Weights of a small multi-label image tagger.
Model: 1.45M parameters, 48-pixel images, arch vit, norm layernorm, activation gelu, layers 8.
Training: soap at rate 0.0026, 23600 steps, batches of 128.
Data: trained on photos of arthropod specimens (BIOSCAN-5M), 195000 training examples, 15.5 epochs.
Rows from block 2 of a small multi-label image tagger, named by matrix and row number. Rows with one number within an expert belong to one neuron, the router's apart. Each number is 500 + 25 x the weight over its row's rms, rounded and kept within 0 to 999. All counts start at 0. Numbers have three digits each.
Before each expert's rows are labels from the 100 images, of 14976, where the router gives the expert most weight on average: "strongest on" is what is common among them. Only what is clearly more common there than usual is listed. The data: photos of arthropod specimens (BIOSCAN-5M).
# router: router (model.blocks.2.mlp.router.weight, 8x160, trained with AdamW), inputs 80-159
# up: expert up (model.blocks.2.mlp.up, 8x32x160), inputs 80-159
# down: expert down (model.blocks.2.mlp.down, 8x160x32, transposed), outputs 80-159

# expert 4
strongest on: order Hemiptera; class Arachnida
router.4:510450473543549493484455471533493543490513464494539492538527494458538531488499501520496519509491516458523538513510494503454486519536483467512480493503485459472539461486522467489436516489557496521524503458497505511493511485464477498506490476
up.7:544521508506493471509541506491488476520485499533521537478464487455471515546494513487481474508452534494488484486452498484500471489496509491515500464477500517543454521493513487530507475531486487475497524501512501477468466545532549494523530512
down.7:486477484571519524539519499489533500541513484444523486542548493451515483527505517515492514522501556524514494430486511508459531512531482490481479492503510488478522481529492502511465543491542441452521522502466499523508486531485527501509496510
up.8:517472500461479529484485498516553502489490491499472518557534495515505508504508480525508510552521494508526483463506511556496490511524442508536483524523487476492525535524494516493445497482520495504497475487486555485517480513476459489483470508
down.8:532496459513534500471459531497489478556514485464510457558491488472514529495479489524522489534516510515514506484481490483532515493489489502479503467470543540526495484479509470514502504482493499458458511496468489517486453484519510523553514508
up.9:559482489484455512490512490488483495535446506509511527531511509455468504555488438512460493524495543486510527533499539536475512483498487460486484499507462469495537504507466509504439497479515508498522480447500495535547507492468485517516510490
down.9:495539523496511510487511508474475498498507528505474516529509501532484485552507460518466512479488484504520469472473527476463514475550553461509485468447523480518525464508464481497529463496487508483509473516513454548544476465505466499493504534
up.10:525485472492473519487503512452461496515496533513493580521480499483480536529500414497453468539506494495487500505470496565495508495534510478533472503493521499483510466495489532523469483496529513453555489445532511504555472515469495508530472523
down.10:467502488528505536495516493467517499523491526506466473569535497530469478507467518539489512525558498528482469492514459484471534476518532533470494556482516448518533524503527508468495493492547502479536506496493518500533536518479493501514467489
up.11:509481477477472500476500471495458515466552485480519485490516492524523535471487500522511512463491529486542547501489497537519488534508458519514466496551508472482497517495500485506428525518523477505511495471435492514525493486521488507514486452
down.11:506477489514499474490497467529511464520465485440497471472503463529519474542520521559503493473525510534529461515546505516516479546492498473500476479504488471471494512519510504513496523505455486521458479525499468492511505454484529485500546510
up.12:508538518448483500513522472488549485504473495528490491469480501519479486529519501453488510505457481511460484509491531481502475491478504500471528460521488503578476465529455503563511484521480524460526514519500483503468512532529534500514489467
down.12:526486489487507475433467496507478477539525453520487498557480535483489519470548499504520504510504526499508503454511511531546492509513480499501507513504435512456531499495487510516493520483487463506482509520523520499499499486497489468471485512
up.13:502493474527468538520514515472463484467513534516468521539490512507517488480520482495527525507501556502529521488506502539494540501547517518524446493494527508521475480531486546498434484514520473493525483450510527477517498510470444482486495539
down.13:479497499505493530518463500498495472559500482492492512494509512543488466520463532501483459532496500500498503494525483493517505462478483517456526509503455517509485553503504495533518535504497491488466502542565537479498540514436489493514574478
up.14:453522530508501516503503503522566509499464519534483504509504543529489486524551505457527534549497524517474442498523535473480506527492509469484533496491479515515513486490482505496475470499499504486533541504519496487505486508534484529480529499
down.14:527461483477527495496473498487483524473509448489527532507500530493515527509471496460500479516502475514464477557466474517510511521484477540495522471534553530554470473470508484502500481477526529452497550478501514469522513528528483539510492473
up.15:532492482450491480505522491514521523525527467487557468473511518476511473507487528489474489537468481492476528506492546475483464521449519463480560502504504510519515505488505472524501514493489512487512553520487470524481434510521523522515509432
down.15:459549537543515532505523462500474521516518497545489488515569495551514472537509474477488483505528493466462476511517485465458494479488528481518500496539457511495508516500478501506550478507489496517494516500517511479506539515504493459457495516
up.16:517511481527522504474503472547492502467514522497524481472517472475490551488434503514514521460504524488512516550477484504494501513504486531470466488515488510476478488482490488463482502525513490512495505477464477511517538497546544501538515499
down.16:470478528510493458517468497497475476470492507486474518482441491486505514529542482507479533456529514557499541518538453495557528532501507476515486514439492491503525523516530535487539483506485519514456473521494491516470505483486531485488497524
up.17:464503495499515517534501502491526500466528526489476524479502508521542502480527508491564535482529504511498492512522489510522549515467487537479460479487521520495504513516513535472483466521471521530469491514505491452482533492541458452491507529
down.17:508549518537521517466527468522511434513488493533473470502484449462490482483499549497516528544480503481493506463504527481464515531519543513503484517460501533483473487537499510495503485545503437505511486490475548493524490468446530515497478498
up.18:533511502460517470509496502527532509532476468483526482481512488456515508540507533488526501458492517486494519534544504447488479535444541477438522486528481502493526506503486486504531519510470506526457491534448457508455510485517530503528509435
down.18:466501483491489506503493492483473495502528528503502531502434484512530562515479505492489509517543538561503512479525473524506474528530500481470488546478549480436533522528502518494493526518497534466499534509481520491502495506486489469493487481
up.19:520492527496538490523471502529531494532484474488462523513498490503496503507521507513507532480499443497549499487533501510507446493428462534503499512512468485491520529535524510565513527493470460557455485533481453501520502503517476461580468462
down.19:499500513460482494440494469556505516531479489545522538525505486469494547470485490519522498510482505505486550512512488495477490498471505487517493514518448548471477475499505498518487496466530542442514523493490505506492456502485532538542463483
up.20:467493540510502515466488470521504526477490516523484512534503486479490482501508466484470504549499492512506497523489527545474486494488513485502502506513497503511505501520516493515448497487504507464550572484461478513542518502557486539502531512
down.20:483507542429542507482521450516518527489501476503462531474513500500514503522501440475514515511520477498478514517476470508509497479476556437542524532505491535497498473457455508508518488487508548472523508514511510492502471521497479513493541472
up.21:524497476507476476503516487519501501531538483496523462503476508476507494520512526506484512467483558482545521522493517497473441526507501464475489468520487476509520505505473459515464517517492464527489509505429495526494528500470505488527523462
down.21:520530527512528557536442508543513497528494470516474505489503498506509479506509480549526525471486484483488501489525509509470495514511465500511489453522471499492507497520464538480490448507484488558476439475489515511524478473529476446464503548
up.22:508500565477506489502496517471512476528472474495471475502498481468472476536479488525457465496472472492517529482504526497504491444476477473518540504485452453497525522511455501495571518478489477527468462519506518517477467506506505466527459480
down.22:477497487481491529455498453528501498484531498521501513537508503485479481478500521532483489509531485514507513523518538518565449518479494478468490549521475472461494499488526492555497503495483467505502525498498489494477514508481482482496512491
up.23:515488525468484480507524521479534478466474472458493475448523473534508502507493519499519492454508517454506519467537517480479511499463513478464486480514496483508531466501467494524496481508452476532471461535472512508497503478530499468533505500
down.23:491488562550487491515528508562495441511485477464500507482530534494526482486518532524533521488500486478498490503479475525512506523473523502447487519500496484463486501532499508494492509507468460537464478483506532470521520491559522441524506519
up.24:500517510471446503504522505529523473505507517517492485474492493502457486549507448506500504508455490480474468507468527520475468526510472493494530486481485475520522507522467512523468470526510526470516480489478541520525547506459485484511481518
down.24:472480443507478452493519495471526527482538502511521485526484509531504501485506508484516484509526479502500498504465526534495462538481473489517480518488491513518513535487499470508500503528464504516520533539482472551463519477486483489466477504
up.25:519493487471476526490523511544541487519514511511505487526511510454453470516556449505491479495470480509519492460477562547498509513534470492502545492493470497525501518524503476522440485508476504483498459506489538523523471496493466520469491478
down.25:496503475498483499506492471487508472510518513496481482482478513468531477515500506506500470467541541469505516513516522476554511474529466487466512509540447498439505543471524486470530524525486503492440484519507542529497524486475480466464485532

# expert 0
strongest on: class Arachnida; order Trombidiformes; class Collembola; order Entomobryomorpha
router.0:515485482515534475462499500485447492479537481490509462465486559503523532456517501542484461442518503454509535497457456508541508463527503512521482492465503483465464443484482518488522520498487460514473482481481507485488497525494490500508483491
up.17:525482514454503495454482508565508484488522506503500533510504523457505508496504476506448512492486483479546508489468507513486451536500482475499500503521511487464517479492520490527481521495492522481505470462457494511533504524518488527559505456
down.17:496494545468524464453497483496502500537452524478494491486480442520489509527493494516508542486553469525557492514525468509543506514494516507507507531498518502501474445515531522538502490484493537472516506506505523510506492483453478499560465493
up.18:484475539505481522485499517494506500467518449481508482457517450525512498466496479518474485461476498449505543509462497535526522503514493482529509498524517482510454434507521518508487554483556496501517488457500521479519495469540505534485473522
down.18:430507503517510508478486500478525496529479502513488528502481534522483539547493527492482518519528467556484472502500469495528483518531491515540516523471515512519494467480530478517467500477466523470512513520509449520535482486484466517523513512
up.19:486517483484503487524477495513526504485508444499490477519547493494504508532488548478505517536522483529526511502512495502505467476439489478504493520506489485493498487526483496533481520500489494513493544513480460501518479498519465474529488510
down.19:507483502476460485536510481520477521463487458528496458472525461527455528507550461511496469487495475497506517489499552511507514483466492508496513489553470493518501512508456505502469491493520485525522489468504507500486463482527526501478486539
up.20:480511499551520473481517482512501460528485470510530476487430492480490506525499516497472493479494533491513484509509506456496460474521500475509505486457465497517468466507513475532515497518520472490488520492473487516465516504499542485528486518
down.20:478525521462517497440494470525514475499506529513455483519484449536522462490509524489474506513532487527537477448511516490554510545532492501530504511505506508502522489498541526510495476499483493499503504513489556498504519509488454501512501533
up.21:483532468530505512484496480520473491499502542520516497520449483495487505498462491519503512471508514497517508503457474510535498453520510554515501512462507506484410524493508521482510504519500453498500493467516506490473490506497524521474544534
down.21:474492542453462465489520519490503536513486502487511504484490498492540523515506489495496525500480514515490498541488485479457513531486520491583517502498567516520476516492491513519522493487518525454518499502502481514540483481514514533486500475
up.22:486484484517481533481505476477519462542509542510474497523474493535494496510496499505502500484498501539532466467533521519489514518498495488504461474491478461516482511545483517533474490515477463498478504509451549489534552534490440452515491483
down.22:498516453525477515542524508468509500462489527530478440479516561499519464500540469477495480506521539495499491529462551472492522477515483484475463478508516499530510534468444511463491506532501529490511529457516510512475513484546517526467499517
up.23:476527488501517514545511503487489497523493540517480536511476506491498494510529514457548537505516476552501489508499501487510515520483520510498482505468501543503508487533494541545483458534463489475484519516521482465530549540486512465528506522
down.23:569507503493530508463503480505477461491513492479492514554490488498461544480505515505509512494521501520556455482458481503524475501502470517482476503509531503444476501541480468528479516527460477490453438495528496494550471488551473463544505499
up.24:543499513542479515468494484509483471523493532533514572489443483516458515504475468512497515473486533504508522516502494505471479507511525486523450501477497515467513468484512505495498487506535509495508493442530485536500507533494527534548498466
down.24:528526538531494468476465542503483469544426545493477560507491469471479467522442481486471507550478452523486471476521454510483515497502502535494491506484513518475478485493518502482516519494482529461513502470522518509513500535470553495503504489
up.25:485509504537514518509513500547533531472494488526495472487508483537494481524506530464508501501468511503493476481498547510474499485478496483508502468526523510564467518541536496496457515533528485531549555496473488474474507501566487515487500512
down.25:535455463502518484495527525547475472504476476513544547481520522497525529453482518538483485500497503467467506475526473548509474513471489547467506523533526513471490500503516500479490477471463517537519459506511509477466531480479493491469494533
up.26:448527545497530534494487464512510514508534514514478504495531484476492490506492532488514503531488445544492478471541504525511539502493498538480536489545477504491492528512507508460514474511463497530486492523506501466487465516549467472485488479
down.26:531531492508491503527484518528500454514507510534481542523531506473534469501491494467479470525476533492474508486497529481527460486504517455471503479502522518487518545483495481477509490514507491450491477507480488490488529548469491487507497527
up.27:514499488546526453528509546474518491509522467479517469471488523519519530498498538500517515502509537475475484502514494491495507516507515463460453503465514499497513479497502490493507528509517486554493528539466472493475482431520494505519488485
down.27:481462479514477455482518499524460542517501480496542466497505494479501472483515498489486502474484463468508536503517557495483502517506553538480501487556475550476502487460541518542500521487487499479504512516547483518525464502508495497492548497
up.28:514513480491469491493538450498499512527518556500530457492478503524479488521554490499485491478472523515494458490492537486469495554523509479514518470499508496509535479486459459483490488525489485484500525535462488535524513502496531521493521482
down.28:498474435483474519510542544483490526432524520509497450507559509503525497455526474525519481512495530488497500498486495552459523525491509509527487508514509463485503497499459507501473511511506528509504492487445483484503483479514524502503504484
up.29:507511507499512494518485520482535452482476425506458496483523528483484528494515509505521485546503451539525524468536510464505507452443466483519472513490475479489540516517519478503503496490455480548472499563499468504481471490536489466535477488
down.29:522501486490499534553507504521491494496480489544507545498527522525475501472509462522521451491511495452481524468494550500508475448504496487502492502510444446421508537481499518453478473486510502527521468477510503496512500522498503517444504526
up.30:475456478501492427510507473469477530508505490505525498476493553497547519476515487513505499478542520462497523469497473501510503521556508519490485516500521511451534455472520537509504492470512523504502490487472488516500505483504457507481524506
down.30:493416471527511494452502495459520528547500487478504494515510520474472472481492489548508540502485477550495478505490469561488484550518485527491489521482452476478492487508482507554445519491504495509462500508506531552495447493549475501497508513
up.31:522528525470455506516515538514513529483530484504512495497504525460512477461499511476528549483487472508514553494447513463511488509489529478471544476529495520479515473513498503505499502528486518479511460453522529498529473517519532496498501575
down.31:502515520479466529536517490513504498494536514545484462479501554490477497474496485481515497497472525470480541500503530496500506468511497492467519455522478509515469511499459515466496528542504480522515462481462511489459519503506550493488491540

# expert 1
strongest on: order Hymenoptera; family Trichogrammatidae
router.1:526461510459486529551491533486510474509490473492454541471537489512473516514502465498505466554477465502483534493489540538484498504448453500517507491552510475490528505503465510492506490470490533509477477493505483495497517509524475493526460490
up.17:499498503519499536500505495500482476460516526511488524513490512489517517491472480519543530474508519476531519511496476542505536468518476516511426486490505507478494490531512534467476474513503484486502490452517542455513550508494495482500504537
down.17:476452482487507461472492462529484510471542503491487475555527511476508524496535524512473497490514460520555515472475516477517498503494493511525525517469475554466510516496518475506504529541469457506476567494482507491502514517527558483542482474
up.18:496533544513541453509478544477500465552489499495505525524455497519485493497488498495513536504520499552489467494560468466479521484514524493482525489460527492504513486481524520507520494514486501477473501523490541470494533519470502460520512493
down.18:507468516518492503514474487498480549494464478507489513483480515509487473530539514506484482519501500493502511495518504513520518531508545453522458482447514506527537477519473513505483489478518484521503482482531466511525456471513469496481543524
up.19:452517504520527553476503454524500522456529513521489440514496514509537443486523543471485500503469501528503482479487512477512521479511501512509511488481495516516474514553501513471501477503521466514512539498539518473483490512538517498445475545
down.19:494449488462487466444497480531500497461483502503501477540497461527473494550527524537453463502520504492534516480500518520498516526507475476503532543485493469463541507490510465498504528479458503511459535529473525532485463452489525531493494514
up.20:536484508483524479554481527466505523483515449481484492527529497495509493485490505502533485546510471533480530534529481509510545497478491493499512512512544493499520517486536513460533515493496533538467508497520489492509456491490498486481442491
down.20:498548503545531462504475533502449497498484506496476445483480525531513480500467481493508496550514452501521485471495476497504492481493503500528497448529538523531506483525539516531516491491514527498535493553516491475509454526507471535517537462
up.21:512505482518535494537514477439489525467529500507512461498519536495540539449474511488531496479507492541458554530497449474496528435498519457506502509449504503515511498487490521471524499505509510533497524525528480499453513521503496473471491500
down.21:520521518523528495523499509498507486532493482469490549485473474532501466475488532484517500498470520474493437466534524512496528551493550489483499500510538547533520496494500490478479473516519534505514486473501499512504481453486415491475521487
up.22:482471502515502506501481469543510486515496498506494464483493483540520501495528507505504514457508538488551505476530512505501534543548475527496451484485480465469499487525509526486462478505555503537516491477466520489512501481524412506466510540
down.22:490481510506509502494493516478464494507475538475493500487488511506475509522476512514508485516503489537491465496500476471530533492493463557524474492480479475495461517510521514532496499493523487503503458499536533439526534536493529462529501504
up.23:484473525469478466508504480497503479496505486479462508485510491487509503522526515504488451480496474511558518430478519526549467514495467471545504496508470468501505483515494489570482506499453502501465489555479527538513525506470441433528484475
down.23:487493496538537530510483512497527490523518498486517481497548528507463504490474491559544489509527513488438480537452514505513547497496480501475514454472501453498470488515461488502478547505515475551498452499481518485482489501546464495509475489
up.24:497515475503514451482506539482482503524498516517526539532472535467520555458489509474479520481528522515503507549508459485502459546524541469497490513461522524471496464475496513556502503508523501431513513492455447519503500516465529511556521500
down.24:510491511524504498501488509497536507511480482530531477509513505472485478504527509468490480504464536497490511513497575472482488501528514439487486481525502485566505557483531460459520544484524496481512494439535483510482491507527504540453467485
up.25:489476455522476521447533498502503499480518514551493476516478524515513478527494489499465479499486526478497508531453520518486491486508476445531509505472503482522484494509485518542484507494538492457553537448501503518474508542461517543483472521
down.25:469511533522525538551482470525500486513465516517439521505454486520515460508486491484452465510443480497554492485499529492502479477499503525506464488493515507524488479512529517493471540479500485521528530468547491518482541510527497489536503516
up.26:497488537492504471478472416517517482521490497504471511549528432459466518540462477518481509528481493510546520503524540509483500505472488497508531492511481486497522494503530495490487524503505498516471478463468485517490499508507513448544467489
down.26:499505501519491540527484483502470505529474485504502510478501460520495508511476533510489535509485475482537482500520505537462465472524518514496487498540455514498487474549509514491486509504478420536466505467500528493518524524486487444521488512
up.27:501533471534463534499518515551507503503492532510505473471514483528474515467466492498528488419456540470476459510513513503517529493531482492483514465478455544531484510537483527462491481512509502502489480519501550468492475484479486506482475507
down.27:523489501541518511497509467498495490542474529472481498520500444513436510519455531504508524502495513494482508479504480549482500512515479494464514478528456507480474469496524509485492556516522486523533472494461463486502490533481512518532510491
up.28:506495470492549503525484490501494532474541495492509467517528524511513522473491531520465484512500479515507522509492501523495494457464471465479513521495511490494499548500482457416523503492475493545451507544506501491454515513527514468476461473
down.28:485481531512488489542481493463475490542474509455511527434462497501494515459522505521496489480471496504473460520484475453519494543532561497490529442474503529528500501477530527532549539491492519467511473483536482487493479490502458477541534459
up.29:503470509495506496482467471537508512538513506491495509517511489499490506498475514531476522509503501472535479487482520529452448532494487467540469506536501478484506489505485446496476504488523502509543488478472518489497558503486485502519484492
down.29:513485454510500541473475507494498523473498481502555531532532549471521499461497533517495512466480494505468517524510450507482493497495456515491475490520496463437497525512499494487479517523487514522444491486491478539490573498530536530494508512
up.30:480484494518504519453472506540559478494484526491512553518506491577491522543479486518507517471508495463537463490479520531504471537507470511533463505468459504478489507523552474516469502497510512494510497471486530497486529495491492570497509539
down.30:495506510495512532482482500506508496497478483501517510466524497501471433466491489524474494491522543494492560467556496512464527525498529478472499529491492461508529470476506497476481543460524518539504495507450455548507488457513475533485514553
up.31:509472501503470541458506477509521472493471529515481507498513511464515518484502479527480462467492532487531520507514536517502514479522512479493496501492449485485515503522507509483476512494472494504471491502488484533499462478495494513514557504
down.31:511486532523508515529486467540491530537483495491511522530496519473501517542487501497458509481488502465503503552526463530490487504487537470492489526483554456499510510476467486459541477482500509507510471480517466525515505475496533524505549498

# expert 3
strongest on: order Lepidoptera
router.3:499581511502461497513515507498493508492531561510484499506478481521478495529477493489540489483466507477469477527475506526502516485490519500526510472523516483548459543498504474463505480555485494476542487500458489523493474505498521503478528523
up.17:519519496498473527508519538523518469506535489559496503506462503501463514512470489514495531482456493488529508506441538524531468459480500511541479479521517462494483539535502505497475506554490463518490473467502461507496494488523512521479528501
down.17:471508493531525522534541498478506467509472530505469504521498492565445496516497513490513501528514533490517500476534512525472465510544500517506486508453482489508503500493531510490454514496525493524487530519466452472488482493484509530503482484
up.18:475503494505527492494490532520528495469496476471505452494488510510511492503538526489491458518512497489509483476494539473459504479503479433509491527477503471546499527517474447495500522480491484516502524555508510479457485477535504503452487525
down.18:489502490518479472507472561537519473490535476516489530495505468513539522496466470511529486494471491508530468485464523544512488490472493491524486488547500460551493523545486496553470517506472481510473491539477517466542529502487450485469467503
up.19:475516516540551458472478512529475523493508485503531520509456496474490543513433542514471534507516502501531498528500478469494471505499541528506488521540532494454482512489530438502510519499473469476482541502497466484506502436508508487501525544
down.19:507500526482506514522511544549505483448495471531478505473492557505514445497493477557480495470469480494521516457487522505512514458477524511514528481536472474491514509493501508484505499498493506521480433497503504460522483466529494468480510512
up.20:531466520490508503464496450511479476539459505471509492492554434500497513510476514556513512523520484495492496473495496560526506473505507494499499515551429489486483515488537472513486517488526463538492497505453548514491506466462502459510516464
down.20:511488448493498482519518552476460544482513519536498532477507488530509508478513475472500441444513536500483498495517527497489483501495485530520470485462515532561500554490457526515480462495510528465497527486509480466479472501503494500472491523
up.21:441499522517523465528474447519465520514482508509495509542513464500505484511510495525490481499494499536484474472550476535549502505515492528490512519500515515506522502498506485503528466457501554520479502526509466515531469463499452468492504497
down.21:506481526513517503510531474520498461511504520504517489499516502521479525495491510513494527528520531482453513515548474534461507531520488500485501483542489479448520484488525506456487508500541496516515502468455464494474483453515547508524525500
up.22:472507540483508517555506536473499482483502500471460492533509534527484487501530494512507518546522467502484497484530464504511510478515526498500515540451546524479507527473490503458541527498500505536487472498518484472505464476522507474453532500
down.22:510472495480468523521528460503505488472533495544473497483530506506517481525507474534477471493448501463507521502498561483490527476481489490512510493539465461494525482509439515460494493521525486504520473453499547493507512495520525491498485528
up.23:471476519496518476568499515563475542471496485461482460520505515504491494489499505486461475498471516460504519489536534514486513502454508471488530492545513526553504516494508473502504526470484490518527454518475501509462506466531546489499492500
down.23:515491503493522478511522530487498506471526480487493440486530497523482509514525518536490508517491512472518499492502513481477532454521484507517485493506490474494470525472491471476511535486542460546537505514511518479555513467507516519455520533
up.24:530509500500483445508483504517487512502493480507489527493472518513486547549499522486497550470483512495515506480524514515521479500516505521471491477491503491498517486509487505534487469504469518506466525501524483513536470511493468451532517481
down.24:490491499510508492523464512474511487540492480536503535540481496519495515527469518506473490508501495517545487467536505566487503495519490507551482508499459484495535537508497485531487497484483484546452527549472504518518502470502482511498497471
up.25:490441491498480473478442481526473519509503491496526546482492532514537515536460512519474493503461498471529535461470530515512472496506478464524459532496525463504485521495487475518493499438525525491494517498536494502459458514523448501500495499
down.25:480498523497543489498439484548485517493493486512506544479470477446503510536470495486478504497482470518498490514428509506527468480506519521505520493498486484485483494517523480531519495479453517469466535508530484513526523522494461459541516537
up.26:509509510497493491477494511524478507501507481501512528483464500430531503495474491462473523452483489495530516483477487470529486504513536517478531438544527527487474483508531514526508501519455476456512488489515527507505527538470526482532516559
down.26:491501528511500471520476497549523482479528482524454466499499491545495447524490504534510510511498475498536498460480539558489492484534492512473528491514456469499494522492513482486498536509492505533494503496489505475541511455482492446507507537
up.27:475520458488501472533481506491506510494474509521491506533468514522467511544486487481488506479516496522499499524512500500497473550514495519510478535471554450503543506501493509506504472487470585482498510530511468512536529509514469547502532530
down.27:525503451457486515490511494493501514474528471532484529458544506493500504478495460511541473476487507477523528530471535494510507455517506487557493524535485484491468532502470512513531461482513469474488484489492489493495485497433496506484461519
up.28:501514495489460532467507478493497537499519509507534498466521475506500519514464488511497455493444520434487489531449539492533512473508504509510522458553493503527468514478481459478498499506500519509521500481537527502487450478495528536476510486
down.28:517512488471496506558514551490515524466488512502433480518490519508489523488549498475516502485549519528518519504538528488502470474494496489487451518487522490481528504503503513487505482488485508485480522519504466493495532544502504466461513578
up.29:460495502473491519485513506519551520494512496526532491494517499502506455494477524503487491525532515483499513516488497481512465468493565500476524503510450511477517533475503505509497508515493503486491498486547551516492429528531478503529492493
down.29:482497545519497481507529473494541469518514527509486475563444520513465495506492521527529530573533526517497476475494512520491478542521474516470471516457490496510510509512484497509434503527512496526532513517449499474505501516510509505526518483
up.30:482472464533519500445487513502443495526543508504528518504493472489515477505484512515453507517512510538514522464490489510522508449467542495501513480508533529512456493483524486504513503468493489493515532512559469487476494501527516485530481520
down.30:514555507480483485468490493483493479488521508542517535427459498528493477522495484512496458493512461486517499523500522511498499509508492509534516503485499510493489505505470474522543450508477489439495497502500523540539530532473493487480505508
up.31:485442536464515516526500525520468498451547472461487501476521528505532481487520492519468494508501510474512559503491474536542507494486512489501494521524496512479511501471495516502501546450515517523504483456507520506487454483496493510493539494
down.31:513497516516516520475484556526506500495521430465477524552502476490538490445473462498496532489473477521531492444473454508501492514501489523516505502519512499502472529516520517554532481501543472523488473501472521498522504540517511535502481491